Weights of a small self-supervised image encoder.
Model: 4.5M parameters, 48-pixel images, arch wide_resnet, norm groupnorm, activation gelu, depths [3, 3, 3], widths [96, 144, 208].
Training: soap at rate 0.0017, 12200 steps.
Data: trained on photos of arthropod specimens (BIOSCAN-5M), 97500 training examples, 16.0 epochs.
Rows from block 5, named by matrix and row number. Rows with one number belong to one channel. Each number is 128 + 32 x the weight over the matrix's rms, rounded and kept within 0 to 255. All counts start at 0. Numbers have three digits each.
# convs0: first 3x3 conv (model.blocks.5.convs.0.weight, 144x144x3x3, standardized in use), inputs 96-107, a 3x3 kernel for each
# convs1: second 3x3 conv (model.blocks.5.convs.1.weight, 144x144x3x3, standardized in use, transposed), outputs 96-107, a 3x3 kernel for each
convs0.79:091093143076138135123104109164068133106111094115053142137104097140175143105141152126106089092163108102144126141114131115173135119118167139127110129184116136110128120127119074102143143083176132126153124136145088112168111108163167082110156154116138117132106144135125119092108152080148157153128115140098134125146158138141076144
convs1.79:115119112117116096137128104125153125134098120147125086142141077140177125133183142122091095133153101195154078108121103143099061144123129158118107107085141142110175126156165135159136136110095143109127161126093053111150131094145157145069116052097105143128127185121159117141120151121133145126153094131159137072085119138170087103
convs0.80:142150157164161189139103144136093078125057063112158078150146179131077163102098154160191091160147130135103102094077115134130133147115095071139125152182174173112086126078138105115125151130194100127081170190174084116124118106122179100105161084127111139124086111082129078136090135110072119121144122126102176139193161160166173133
convs1.80:173160156171134128116081094133083143127097147071099157086129080127170163135215151134169105154122095084126127085149090132103109114072094071178123087102085127138196096144153096153131131135100113135142099137113125143177123173159150137121110128098102130080111157131135118110128112107131111130082069128083039120076103124120109160
convs0.81:135111093131128141109169117118139100115126145137108136139108154128074095136151182118136163152106104121093124147163100133107113117179094135150156112105168179058121121076149123151111086116078135123149136099115166125134212208166123130200082107123083108140129120137149162131129100113118121137127092151162141129201115103144153142
convs1.81:127082111072129140104033136131145114086149181133136142193127120140143142114148146078154047149127099174064114161168141077137158128100131165123145129115115096118077144140167115115141133134126141179083183143122090129159158132141171184137122089103115062103166102079139115110167124142110118120137176136129094100080141099090121113
convs0.82:126112118037104163134179195073140134102093114140153162146143148120120090135101163130137122142197141178104115125112126093117111139128200149144097192108161108176111163116083089125102146147136121135119117076107123193080187157126140107098098146109117102136186189082066165095187157120104111097120101118133179146145110123196165194
convs1.82:145063139152138156131167120170097161100165138131109149147163097166132071126092150111142116143099061179164140201120142189148167164087174158138174122125098172125123102125100153083135124083074172156154101178138106132088119176198158187193177150102147121163127152142099179145092074192138112126092133121169073125108118135164134084
convs0.83:097128136123142083117129095213095156089119122191153107123164128121108116116079129190131110110112082145121150097142146116115123094174147170066161119129130202130119133117093099131151125131090144107182145128162169112146141150126123160133130123188113123115146101131118131112115135090153101098132162135114136144175189106127140091
convs1.83:149158098145136128140129198148120099133090108041143076167141108124100162135105127122124156167175172146121208144095070099125127106081119159163109161147085135101071131136147111151150160117148138129094099121171110152061150088115115079091096098103139127127138147113125156064133150150119108104108163160219158145155133147114123166
convs0.84:165092112136153106168117109186104200084153133127107064171138128145141117122154130124125148117170121112150090121121128101095092144172100143127134129133116141144150174136114110124181082158133147120153124115098136164113096131136110184136121106184120136115144167147112133129138122087156104143164052132122138113088133138103086090
convs1.84:151134146139136154132111103150165108165140147161116084167146137133140170144114121101118129101134141065114142166132122123105054145116097145171120143111134156142107127078140098136151122180083143088104117146129095181125107141135158152186146183135109085088074105146093092162132160111155154125186142153169132165098107094125205117
convs0.85:132137123102126167139140192069124139079129120091067134149165110146099163115159133145110102134128151143145118136106117107068146143138164094125137144164160193160143073136087069051061106082062148079107097108079144121110147114121119127134075107114172134085161149141125114076130157093161109118114100048167079114132111086135130147
convs1.85:108131145109160126095140142136192175122122182108138085120127151091167143118091135203120168125199149133111148114098113107082155132112131122114131129116100112141113105133139033065096118056122146095095155142124138105084117091107119152169103076103130090157150135145190114133144140143145170160146114105151139125160126127111138138
convs0.86:149224166163091133082130140093136121125123119125154156159120123106136148109134128120178170204183191121111175122143143164127093195201165082119175099182092154166180137098108091089181127117051100140184121166146093108177110138195146127143178137136145166089150088085155094068160131157146103193150087153090124147089112099125093142
convs1.86:104178192097148118156093128101128093112093114115120157132128171093124162122174146087131179095106099159201132123126157103107075077053116105118091173121149138131175159123125084133151145126131133098053171129094109177160104192101089111134070116147099080115111108102106042122127105122115118104131159116133103113127090091082082101
convs0.87:160126098100156134112167132125127135153121049127103142105089107198075175165147114088115093106146099191095106134155137151183101136130093113100137146125152148186150154139152117140118165131164123101125123131165118098093144128162117111101093139098137132095194124116111109118145122142144151114110124109094136162137136150130118151
convs1.87:145128159117140145113115074146121117141108083100131085123164186111165119150125111196174091100191187092097063098138144103119116121135136110088125149102103134139076121103074137130132100143128115076157063089175150155110151133108146119150129153183127120119133114136118114112126150093125106105097087134107097128127079079094124101
convs0.88:156143162135172119131112169092092122108140124167144186143126123162104107178120147162099089160130131097143138130154121114123093192141151130130136124115138129122132187117120145149165154152106081147105139131115155114167160101170130122172139111135101108134129106127153187162092094119122148134153147152111091107175138120163171177
convs1.88:088138172161118092101108108112087066161124135159124141164102128147154108181161156154108108091133078116110144127102069114143095136112129111096091079144125131099186088087151139122124106118095163168093156141132112136135089098154092106112140088118142085121139167154112164140119092143119156157132139084141075111155090110132085161
convs0.89:126110159144147124084157198103096128104125081115136135134217155141144107050086111227172144089120133118151125143132147162144162125061125122194181115098220120158105137149131116105062119163144103078131060077142127163124175117093095075140079096124062123120121138120142124121129142120171129125157163148110073169189149116155147109
convs1.89:082133101137150148166147134138199141135121138075119122157162160186153117156138112165105117213142104105093112136129130129104154156122109110101095097140114169075111132131130169136162100150106087157100062166145169143223169142158147183162176166122143135109100088066127157161155164110124105093142108108113104098117152141121177156
convs0.90:097140122167155113162094107078099105125127150125104087101118129123175123143127157123105112131113122108144155152169144096064081139131146139179131076080115103159116139173106101177190106122132102096106126099123127152125130167133114123098156107085120114101080159160152159122107088177140119100122132119174181123116141151121130130
convs1.90:133130141170109110129107149123122123078097100154131137120149108107070080126109152119132196089104151147165130140122108098152076145159163124145148109147151175141125082086134111112125158122139135166159095096062195155098141146129129059115116134082145100135135096105147140133083138129110101158086133176143102156085086122114031129
convs0.91:143145154183175126176165063116120174151149168174118154144148128163133105119129114128137143103098123142125099102071131096058117223069119102132090120085128156100148134128052120203153140103105040151164124115105151112144123153154120090073193112101170118136084083107108121097097141067176149103090176083119055096129105164174197188
convs1.91:091148168099176074084140053143139122141129131163122182125136125133113093129119130130098110133088108055128163148135085135131122133160107130162106138144129085205157107107149101040134143173091091126103125194217124095196116127188108139118120141130090081129124099147140112158120112116123088108109070130078112116084085165085124127
convs0.92:113089137174103133092090062096198106208149113144151118112159198140075154102142089127073128059102162113128163039137150193157054089139119159160122145088153120121125109145216163132080048036117077127107103107194083094196123193128122122143091081140082187102120084115155137170139111132088103122138154174135179162089076165161136173
convs1.92:091165167133107076144164170149124056104134127116120119119150119139146124071129147182193143139153107096117106176093137169080110138108140089075178141131100124101098125182121134075101082171111106202083134122116124112141110114141121098109129113159107187103155103150140129140116153134131159117171103132168132107173212089123071124
convs0.93:120105123138102113139117118094059147033072186157125167118106107069190147151141123113076169125113162125115141134163116126152124148168085092150101093146147123134129127151071112086138102129145134108149172159131142107125118129185135136152137125151099198217183176153189117128101103181114087117111097159188091107130119128133154080
convs1.93:173132158164110117068110125134151112132204098099088125167149126195139183137098096146101132146104158115130120141158150203100102153132127125164100123092146113112147178123163120191130130121114124164164124118111132108132109150135169119169062177161112122088107128119135123124090130150139138142091143134117101130091106130093105058
convs0.94:140150161130135095138168079158140156143160085179173117157155151071173200162074131124147136086140160132087168128171142157167114087103140137142103101128060177109121172136080124090067127107140133136166133095155109123123121083058108078079123111137169086142146139155100114149086133136123186147100141121111082151111107212122125123
convs1.94:129107143080129167115125125105138197114118143105163119086147077121162127153161160138170175127082153132066088117098136085093127089119093120136128129096099065145088114091171145117131159081114142102131165179115168159132102137136089125133129080129118163100133144073130157127079192153112133143128131142136162062108135118108118156
convs0.95:122145119142129163152125148058173106104216124137165091094137163121130099152102080108123146156099180106062138132084126156145172155146139146158123141151074150162087099098139120126148148199102086190119195128123112153126127160153146165174149135131178088142110086102063144175103092152135112110157106101166158106167111090142116108
convs1.95:089125114123141125147098097115150082144123118099129171142133108130100100128103149085135133095089060144150146129121095143088130155128172196168071102063126087106079186100085189195170180142166109134094166125071084080163117207170160168109127116101178130187166170143153146123103147101132115138183157141122148139137163123126106167
convs0.96:122128187093114195143118130150158136132190062160151123093063152078079131120072113084172140198138097132165149102144187168189167114126117100092116154158107134109176161175112163150109169157147143130101083148141088094169106121116133112125100151121113177122179156093191138149195146120083102124114107119180105114143197109088180170
convs1.96:129157152100143139125133155103141115148129164119153165120151138150127123156142115168197171134186131182091150153191132179152140130194167142145123175135093099130162144119197147087112124188085128177095133107126164137093199153121172089142123120131086127143113126165149117189105144154132107138112094092137160171124091191138133140
convs0.97:086099152073128127159141122125125153111137093155129153133121116147122103169111113172141099101133123063140109147142175064110119178170167144128155157184134149177114187079157122130148143127103156116095126210094128140235125159153128119178089134077086148103186114152110115121097090089165160117135129170167095105031116170130155172
convs1.97:105137138130163135158145116132156164164124116146109158069075116139080115161143142118111126081196102152151155131079085203131154128117092138166139087147145090105117086126111092135187130116135160153120132094139165130078117105208190179121147175142131124157191130165152167139157158087143130160073146117106090069055084179194127130
convs0.98:111096053159120109111103111104125097105131066130101165146089076078122114108162146081150176118168153140165168136151136057118126121133012108107127136154150136130142143155092085077136141145138149112116084100116097117100116127155142133140141104035157098136172124085082166110098120119094116114152123086067138070175173145198101134
convs1.98:087153130118139170142072160085084170145143095114196115113114110161112133091114065126074083149166153189163138067112139125072134096148098194162142142068171161166149135157142089191149111127065135207203109078078087068075209160077140161153181140131081147166101069128125114087107097101115129095142118135091179196094106102134082110
convs0.99:113185137159115148127076145109086125182105079170095112120138099065162137131161166108126140089092133154127104111131180105147139143113095149091133082138128130126116172140119033177183145061189133099153142150127092118128158145155159152108072099171128144143092137136149073120117060108090129117122115072137132120122105135075043103
convs1.99:095158101142101106158095132152200087142186148114155121138145200203149149154184151174118106138123186039072192198150159102119114102147136134167149108138169142153120129181153100110177140137100130152136142096117190077097151117105167153127147156089103183119078172141131121118126115140124139104187196114141169135151210127125100166
convs0.100:149087208115212123141107102125198071148133078139123161050176092138065125121187103119128181126146193127151117106123128114099122135144199133090167106179111127144141108164128128148120130116110084082144144124124144158110112044104171119126163167215048238165092164155104107167086098150146091175132123188086193127184056147209095083
convs1.100:120087120098109107130090116118174078130124123127107087132082119135167091164048169113110137145150126048140124142133122103105111097095161110051188159113082080125104124158142134131132141120190096109107147140116164103116148131080144173128112171148090128103072168139102096194104237103147208158156109171129121099167054088154145117
convs0.101:118127127115131154126113114114143104117106120111136122164132193128200109064114059143193158116117095101058113109153100113128107124109133104086131162134099093147125176112144129153163121109099102111129112100132138157146126089149164100117105102113124159122179162138129087103086138122110116160154105131069110151106115118181145136
convs1.101:128166120115090136134088135104116104144088146147122088122146147111121137145149130104125142139182119157145173134153183177067138119085109139134158096097096139070090115145175124137131104175134128143140137107095084172104129138117135128108170134073098098154168117165158106129129105106111088130148140152109081119173145114156145149
convs0.102:126081097111158118098109106117204097142128133115110137154106079153185139089099125129156108117125074116122118138117121135170176077111159112169113128112099129204086188150163137110112146061168099116120073180232122171131186090142123165132115086088122134151200153113125149082118137134135185169145206167172154155100194160115211166
convs1.102:139068157116105176082175092131113110108103117184130156151137145051116118142131098127136143115108109158164153105137118172091121153149136119112119094054115093058152112074109075131110110118123099155154121145162189147149097107115116045080095098101153126137113123108162157091128133103073102172093169174152120108079145195129103099
convs0.103:161123107142174076146145103116092187052126157134124186197134085202162119147139077141108139170119156225135129130125119071165148130147149067201086086157113135142116113177129083152154172070160104105153181150136097200091139112158122106138131122173088081080108163127126145121102151103123121159118173097117071213097098136111163163
convs1.103:170127171123125145157193157142113120080114103115133114159092050103128101077157091119118167086170183189149119099106129128067155131090159080126122093119126151072173133157130110136164128086097138087084134049097160107140114138123144165137165105124168164136137120202184183140117130151080143114147102138144147149162139140111163069
convs0.104:165078130124126129134153087099143095098162166108088102099164123125129182121124208140139137135115184145100126117110143096128084138156192217138117162126116134084139135151110156144151072165102116173108151135130136134134213115078132126093140131148106105123165070150155060155132131081115136107120115118162090109152130144170103119
convs1.104:127136070120081119118121136151119107115124174182158118133139098158158055136122121209150115174120151130152179129121146118157155149183107071146155113150117143111136185239121118117090159110143154087148125068158073065159114137109086124139098133048167154114189153154134180145204125136138095126103099103098154060150116152183141153
convs0.105:164137110165168162121152088117150151143147128161130138099094098130146123175150152117129101079098109156158132145125089134148140068138140121144145102137143117092152087128080142109120065135120133177160153113064077145140124115120146116107133106159102104120032071125114149137134032183114186146188119149134140104168118103142107071
convs1.105:143175149169179139141136108108163054120067116132090112178119075117122136116113071127120138121147160139128088106091147106102167091141086074096143100058149123149184157105145118075150144126132135065189135127200146112118164112102113040098067152087131138153128100118130115145161126090092132205053146134192174092129135151123052134
convs0.106:142097182171086081135171152138067177154127097134114131156082139078104209095109154096140112133092100153167102144148152126111124142142147124088089137145098150138134182085207127143056114154114115109104097150137116125224129122173083051147104140117097107090152103063143088118183117128143125119108124122102095214177073066150097113
convs1.106:112126170121105134160100097184114136224191082103195133154196181084255215105144100127126114131108163139166101115164102156113158163065086118103138209127122152134145123133109097126149104159105070115119152133103174117049060107109163136103109173160115203140106118159120136085101146129129080175120052082104168146166119092129091177
convs0.107:105098132172128120127145167132056112133152070125134123106163115132114144085115087138196100091156158104092127114144116092141108104145147082192122160159088146142128111112098118161136173135140114114146132141134102122140153114167100147102170127115150156113197109153162088127116156106075172136085132114133144194104177123132160074
convs1.107:120127110112122108114141118106091158112115103173191121146125144164182186190197141101159194081086147155165143111158170148142121148129138162140144170116142067117162129117101136107141096204157105162172171100102142171129137127177141140143108175085091155131088116109116145101106095138143055111109081139106130143145110100112135110
convs0.108:196122108077148184146144099106160158200138075124177130122172134101119238132084135067123172181155119091097129122105160111225157164152129083123163131219171205099048116152025157159153079161145086189200127066104125111128104167187065192071201113094181154070158124137119158117153163164120128095156079170105072160134116104184052152
convs1.108:078082134063181129176099080066091124179202116117166157138145049093132105122151126164121041148104082117149099066187138139196111147109117150228128147180101059131134131090163138130101168122133179188097157103153020075118146191133141139193126124096150110190091090165136157146102122132118157166210099181096143093215163134148162146
convs0.109:108162133110087174176137085089142154088146108106122057136149078118115186124145119131124137103144193169160130138143142123163171132204067105113113084117165115137111150163086151103111117153088120154145183106152116148255120117166160150148193128053089159113151175143176120104121117126140153127137102157121165135112135183150161094
convs1.109:115157100124170096086147139121111101085070138100099123191109105144101074167106085187103117147087111156115129137090103105085141132114125181151124060159179073116112120130078115131122129123126159153060208132082180101160188137109136139164119158090116077097136072126120157188127127102143157117099117178106120159117118130103093130
convs0.110:124122150073120165107071096084098159166067184164171185142204056107163109120111126123115152211123066203154084108137132159103142159136145105136154106092110119099112155012201157135108175106142145051125154110111107147130193134146141139097130160087227104061225090119129110115134122131162128156123109097151131174122151115101127101
convs1.110:049123188125096103139113088100099134106177131113133135125178121149104182151049141119145032149079091108112083138188112177133135172119124183098153108133129128149137115183095098194142115162093135079122211181053072107126118090112150077132103145106133124106197130110135188120163127118141141132148214164141106053169133154099143138
convs0.111:112087103153187128114151140099125154110146156099131157042125099173127110175105126129122145136148132166065099117111112123121110124128100147130136115141107088099122100088092074209052056150136119171151055096168044184197138183104118111071144091135105102158146127132124128184164174148133137116164145135100077122060131110107187183
convs1.111:163197215148071093144095164150146154239129147209159134141150193141136085105130148120121146112079205156072074155170137164098099163098157129113107117129132104122095153116149150133154154115130095200175164158115124087135113130108141147080137129127084127169128190140110174096128142087152127128146151131143131148175083121174160107
convs0.112:096142110128127139129109131093142118083123124162129109116128153141076089153096138087128118095098079116141100135134164131139161096121125117164191141173160136118137090127099110126042142075090168174103117129158089113177161106131102126144103124133191196143109142140128091157087141081095073160181112177136132173144139131131172120
convs1.112:126157143156161113110113083100146156123168194137105147159179137169204205067195174084125094093155225113175136181111085197159141146094144130102074124136130067121156141164093154117146081141177185149148077132155113046047130130144123093144100167159163157135139122162096059136062083066102171093098138075132190167120133172113136089
convs0.113:174095103152077108152169140136134106087061084146134147118131182149136115130104133155119128173136095080154103145110169089117134102137188067152186171120117213122091120145118116114184145105088106096120158136112121153092155176145159139102077068080104129128094124109053132115142130140076108131105094117108081137122134143149137152
convs1.113:112142139127111135099157109116109119101103082084114123112101133182105104145139100142140073132108061087064151136130140177091133231116046157148119112174142108161099137167122097117122095167145135102182142117129129162124136148181127173206095159180065126131152137169119097100183100049121151106142179125137102074077173147079085106
convs0.114:190114132138158142065145117137142165107183148117106113146140117130167119106136148126079113072149168163144109121167148119154106159196078095075143116156085144125091130110081132107103197091154101102132093118100119166102107092142112095130141092085068127094093125156103152091137092087183111097138163148100131152157104102144131043
convs1.114:091124142177122141170125163156124126168118158156136148114146111138121133105164086149163138143145213098152142159102080167137128141142158121170078177143059151124175156186140197077146128126106115149139133103058078111101182133126188120114083172096100117139103140142115187167219148200173156137158083078157160169115135091124156108
convs0.115:175136141095106184149194148092117182111107141150091184116098096082102086111056093130153093109166081138100143100137205192159151138107190108148173158143146115120093178142132112091078121071108164163091110177102093082139110167133152160129118126098138142108124111141107104181040097141113142154139127166123129194139108106203113169
convs1.115:191129118168120067081159137102173112124109078130110114113108109102070114147133149144153053150088081147053063096142118153133162096123131221150139143131107129127107129133131125162090085147099122189200135189193058099116159103157164111155085068173128179167108137144114111022131112123102122113177107091150131083151137106088144107
convs0.116:155174054136102204122064116103168168145185154130124085097118128094077145096074160122102133131098132151119106101135137150186152159164139120167098155111102124116084139096140148163166110115085105099122143107099110145207145132165129134138115141105127132063197144095124099161163066078117118091147107145134141184129159133150130170
convs1.116:156196149161156169152157183170151058057094124038100134118157113158157113097151099187122120129145146097095065126182109114177098167175133142084132120121106125130168137104103150187137093129174079085117125128109156122165141108102134138101156115125155145104115112140091088107064114105091116104138109050096158146152076118133154083
convs0.117:131091136118120088132154112130123111170095099110150178145077150128125110114084163188144109116175094177163111148150156134129139113075101149169154125114141114091123127020137101065172128125153158139216123190099125105074125163106125161129172175133081109122104113090125104091139121132144123143137162135122099155095132150123172069
convs1.117:122099148152098118085070108119057122111136130122121117121110075121189154120087140098155144140107084100137159123178086128126073131042092160054182181171141069114078132141110093152160111149109141117115170140129128106147151162152103198145125110176121114109132111111127112156100119112118107110132102140101139114110134122126126113
convs0.118:203189048114082123188147116148149095123143103122143129083139116115092135119107137068094092087087169139133153126159162139163145182134169099154183091177136084153088201100082126157110171117097029108201138198085153111054054095177105156136079110126193060164118082129092070100180099104120133140151120157148150121099128155160192136
convs1.118:076128221136130216134167180165131139163170115143143141135118111122096101131112146107131135121121087166101089122140106145193165121129132123117097097129152158125091130149143123174130122149118137161082142077114157140120133060088134124094143162106082100102080136183090160120155126126136101096122093112134126127083133131085120117
convs0.119:173156169215140111083157100176142167134177197091130158163131170145106142144118107105145151200117136094158169174163139079139137143144148154128153139134116069105154183112124146150130098112125113113117138111114124076124174165157183132071170108064162095137111137124086127151088137133127114087192140117176158131122105157086105191
convs1.119:096059165161110112215191060150132099110111100145123105185164080148187148116128172154094093159162095129113108144087114146122141174148133158167189143150152140092080114135137151087148167114049112125124120133107140156173102153158145055085131033092026156152090155133091159164196225099180157116107096157171086099163083071154142112
convs0.120:112129106149106054153144157118094100116089076128199091166091136101075140114086131174145135053107114095116062103108098143143127151114116099131193088096255082199179150115104114255104174042172101048154137167119123072148139143176157136097130057126067082188100109140143177142160131114064159097142103096128096160110081134066183083
convs1.120:165098111161158156138160119091092125078168174097150121094107108121121148059166099125089081163115130090188098136113127133150115098124143150131068092153164129155166136149075153085127056132130092131114138097069202111139108134047096179180095145135098151085103155100048097125203109155181138102108126114098157183087132114085101155
convs0.121:114139191112145190144125120136176120142110126141160186115116152165171135164142156152108109130171114112180130136131081118142119140173173162140080149111083110122097118144163160161142100132129134105148125203159124136107169128140129101106119161097111133115115096124091111116128152091112137138116135162134146140107102110120121114
convs1.121:129135091127106114076091147158137156090142158142090082136156168109115104118119139070132140119057082144158104092123142080147107128137141146118146123136135122165138134104154193132134120120139136124128130133127115136153127142121095178105101112131172140180140129143116117107139080142101104082127085109151072121116100110124121105
convs0.122:129180123147156121136074159149126133131118168166058129110129113151115113107154121121114126115093104110141114134107175103131101114142088154140104143116138159166123122152098148104052107121068151111209110131166170124138100121105071138090128097100162169149116124131189151074108121191185109139187129093157157090125136111149099118
convs1.122:147149141174163139109097123094137045116128137136171137149145120141114099139139122148133093145119102124042068115118119148112168118115147141178085132122149181144123143110117157138139091088115121138094148120073080150109126064123156168157178090124170111112190162120162170123114108085130107092095099119127169131126131106166084124
convs0.123:151143211110176143183156054129059155078074187179145196151173127151108061094082116118108152190152123186105071160079113126165155139155142182133137135073101126104143075120092133083170144160117125154112155152090163112055169122154099102156142129193141085095068149195147189125107224128128159102100138129181145171144105096133093090
convs1.123:146141115143096159118131134074143171120192162199138127134213151121176109139108105191088126184189091120211092158092226179056140150072165148154129163148101109091136096148106152189154135196118080108136255139073139139116066103118178136133106160132115058091135119176177221160105158138163111127113117146101144148064149155092152136
convs0.124:177161165147138169112138122106130138145136156140120154153145165137133135117144144108107091126144162144146130170153150127123099131119128094134118136113098154081068123127160171137143166124092103158177094095174107111122106162229158131145090099083090148154090122126080098044092108108104176163094149121136105101123115124130111105
convs1.124:101107115090123109084165104091145102126118076137117154104088124138131138127112138057068135115087055184104153099104110104086148152154153120104048111126071131079115117114129118136104084117085055100144107167110117134133144167093153137111098144102131096110099119077073116151137111113146131140100102091118085149112124101145092123
convs0.125:105090181120200142119120099160137122091117125139154175123131131126140107129164111105078081083082118167168185128143171136136119116096066193151136119131142124098137190141139077122119095135112120113143156159174143202209173136098159087124124153152122163109114090102172092114148131123146150115158162142133114162086101144097105117
convs1.125:166165130149067102107101106093111093108076071122115077111122144109165123149133120125179155173175177128144086118139166124090125148176164133135157128162194088140099115159146145140145134086055099107140100078084120129181163145165130111144130110131136113112087141130138113086116157166119129183192152164158094109122079130094114158
convs0.126:056144127119148114154093144126076096158171122139074184104158124136121128068108172189126152070116147103076119149152118160135157140210150205138094141171079089048081100117112177115077147127136092055146130154170142139086129126140149092079126077107098102108124102125114134153124144193151128096175135084117092138124160098096100107
convs1.126:154148077161108167104136102056154146107109130108147139104138121133142128108131134134127110158074174125110121172047174171081163111112176133090126087103163165113076120150109119147163101075106123097117101144138111121140134131107180153188123154124149027094141120136106125195118116144161129225138173181104154126133108034125117149
convs0.127:120117163128093158125122135142135121085115122110134118126109136133139139183089205210219148139201180068102125126126095199111095198061122152149124118128144123124154188111148105117088095109151077151099132184114085109123205154136159136103078098116107118110122066100124098126167118177044103157103107121113129070144127155119126118
convs1.127:160172162125170095078098128104149147110109124091115132127136094142148130135186097153148216117176135122133084143132130119189150159099117119195084097213133123155163125106089148095069148215136094177184076097096154087092123164124148122151157134148127108117106121085100096103154161181139144114144154112081105117142083081128088127
convs0.128:139175148172164112129124090134122132096191123122114134111182140137160185133112145125140118107169162109099146146138138116171129116053075113098147152134102127128116086131079139208153092161150118164136116083112129068113126072132127162185109142100168146137176158086119127135100146108123170115097202148190174148080070153092070086
convs1.128:130161128159118085164131094165157122133124147094128102071100172102053132123117153168165137114102124148139146137156060093139117134102098126145141107113090134153159136107122111113128121138143188111124113094106110101122150153131106118145136105143140170078173111050121123160154130108142142164167137084132109139143171136149073157
convs0.129:197176144196141093131199163110147121150137114102154092150173153119123107122112127078149084148149173175093116136117162137132170117101111130169149110128146155177181070126142105175117083123110153131132150131149114127144161183189133118133103165123152086104118107108102095088147133117116101107176163111142083065106085094108111146
convs1.129:117127115134103043117063091147091133122134134107105142128095087118056085168105106090122086047081176203097128123084085122089103165151140108132091093114107092148158108140133182179176131153119100136146113103047111086125118159155145137104090136158109109111145171109140151128189118080150142147089078139094213159114115083119135125
convs0.130:132158148163100124161158138162146089109175120102134129177139117112089074113089102085108138110133134169123151152124147197146151121120109135105100108128128153107095150170100176111118156127138100180130112114113126133098134155171081121147101092169123065131138109094138073121082141092140075107119125072143107138161176119160188133
convs1.130:135097115134167153130120137130088073154119065138158038123139166110121136105137109124119160135124158108190194131152144172131144090133190116137127170099134171136099121145141185150097138108151131151114129089136105091166138140184107171171100154147169154167141123179107179126166160133100141154097123110151175134150151114132157165
convs0.131:168062117095142079096126073127162112138185142103106111083135168103130121108073112115135090156118134112113158110108134108107146083167232128099164106102146160161143105100130112134082130167162104112158135092155108167070118100153124164159205214097129107138135122126079151173130133053173109090176183204129168161137141086139160070
convs1.131:158004125223146160142223116145136091099111095079136123168101117132150115153143145062205206188149192140163156170105157179115104144113101113122145179148135118147123107106141139124150111070156161100148130114131096143169132195205182116183084117153121089191125181126083130108219144161142149170206128157095126189115089214134122161
convs0.132:156148116127158202125178172158185144112159126126166175173129148184119178152103146128097123181056072112155102105096129123132168180195123121163108153147104115136134137073080098089141142138170099125122188171099168163134157102132157110188115083216158093125140187172175095175102153115090103137146146118159136140128157144115111144
convs1.132:125105141129105173099129161162099153159097114117102149109107057059096141070110079134115146156096107101102137114146098134141124155171114118104073131106119135107132136130101163108111152130103112104113147109157108138166147082166143172124138133091091137127115145127118201138103136109130136108120149112192072080111106104138105120
convs0.133:133127154197138111162144072135142177138172150133098152163179137169156184155100088157139132135133150110118082107061160110104159096118108098075152124160201109096159135118089141110120135111119161097216136118166203095134106151152068107142117107059118144160128111136126108090138095094094084117105114127150127146135128113064114133
convs1.133:140149119119182161071119157108131100099148103113135124141136121124095156153105111150111154098160119114126119123120124156126122112102095105138086120171084133174177095081104122100063175074121149192094138156105084121095145179147141124109124150109112092096138087046135101146139123154076118152020085123106128088112118088068153071
convs0.134:159208113153119118138123109134178131129138117107074087139106150092110123134155183136112121159142146125131110152157163163167108099165145080122120136077190109098158096138109148172124136155103148145103140180192100164165132133062099104183138100120126129102154127106149125135084040165092083126131142182110121095170063114063097157
convs1.134:175127188200169117127134091166186109155110158113107146167203131158150143111129099095090134173187078161152105096106095087062122126121096158123153139175141107178187169114155102117164113145113175050093091177171154192116229133145113140100116071120186160147139183164150164194116140104161131121110174074164198122112103140184152102
convs0.135:128121074133115150169118166158128090146176112122136159138073121138084110153086076122117123140112112087149116082103149138092168148074125110110137175144170130079126118159096142141113154121042090149125096101122117153192144105089091155123140115134101103137128074103163100124158105129063132116135162100157188067131141161093086153
convs1.135:149166127129191090123132140147114101161143098144104044098144141125127156112147114151170135101112115117174081114147093114116112122152102133146089200110118118145154128150166179099127125080110077129109146173114126096201119170108140178084157103090122188063128117093118158083130108147116174156107096109092142203086108128135120074
convs0.136:120127142134137162113121116124113130109128094137077140137159071149082116115156115156172127173157110164103081111148168170123110138141129133116050124089081139102118111164105111130126178132110115153115135104125118122120162111079142140114097075095157163121135091146135147158132106135134157085135166140122146046171161131100122083
convs1.136:159088053130083076167138134078118123110091112128109065151107102142186126191120141122080156129099111150143177146091137105134083131157126122186156083130085155093120102093085186098093120090096106148157119141097102120109092089093131121122139121118207141137112174125166138098108066124100084174116123114140123188139119124160143148
convs0.137:067166116157137150124054089148165177097196091124129174156101131162160174112137146049193138155139117132102169133124085118122126105093149097139084119091140098090099114114100104133120090167113080096115154124168144161093130124169073131107127179086131137105121082159112125117162186141129135147134131136185113136143094088082070134
convs1.137:114148170153108170150086205071123114083081150079095137121101172135179122122153105146170127135123132112115167140154148125104170127129207132161184102141166155110129145117163204163161079131138135147135126102176143108110138126141159111129154169136098145104094114164091100139196121148119157120179179120148187108102080169113083159
convs0.138:164191121142161141142105144128109176094126108114102149114135092092118146120153132152143085147141225143174193154125140199075059130183174132059134134128098128164141151146137145075110142147178113116167062111170107134132107121176105150119185078111056152144122097106146136118093136105106168146141102096103136159094134115173129133
convs1.138:083131133176128170152156109119153088166157139099169106149109103118169135132095153114113163126124071146116156112108120152162125116114168159113110189138127185169171169129078117156135114063103131107120176162099124104179149135113185137154121191090144132125118169135160170144131123110051122106110132176136141158123117130119106072
convs0.139:135138127175022134165081100097133164090087138154190143131133096126132150138104134112114108085131074215111147106096151123162201167155168178044097079105138066133135140182141072165166159124095092107156115106149124143180137177078144192142130127128021114121131075168151095116099139125152170131166174137157141178151121148108103148
convs1.139:142117140091186151141163087079188102156100094145113099150091109091098113095122163145107105090160081084099110157148133159180125122162125129169089140168140128132105149125140147127172085107069084050134104094158091135117124089106080122134101142137154172128097098184134084069105093122113089066084119163137134129124160100115150146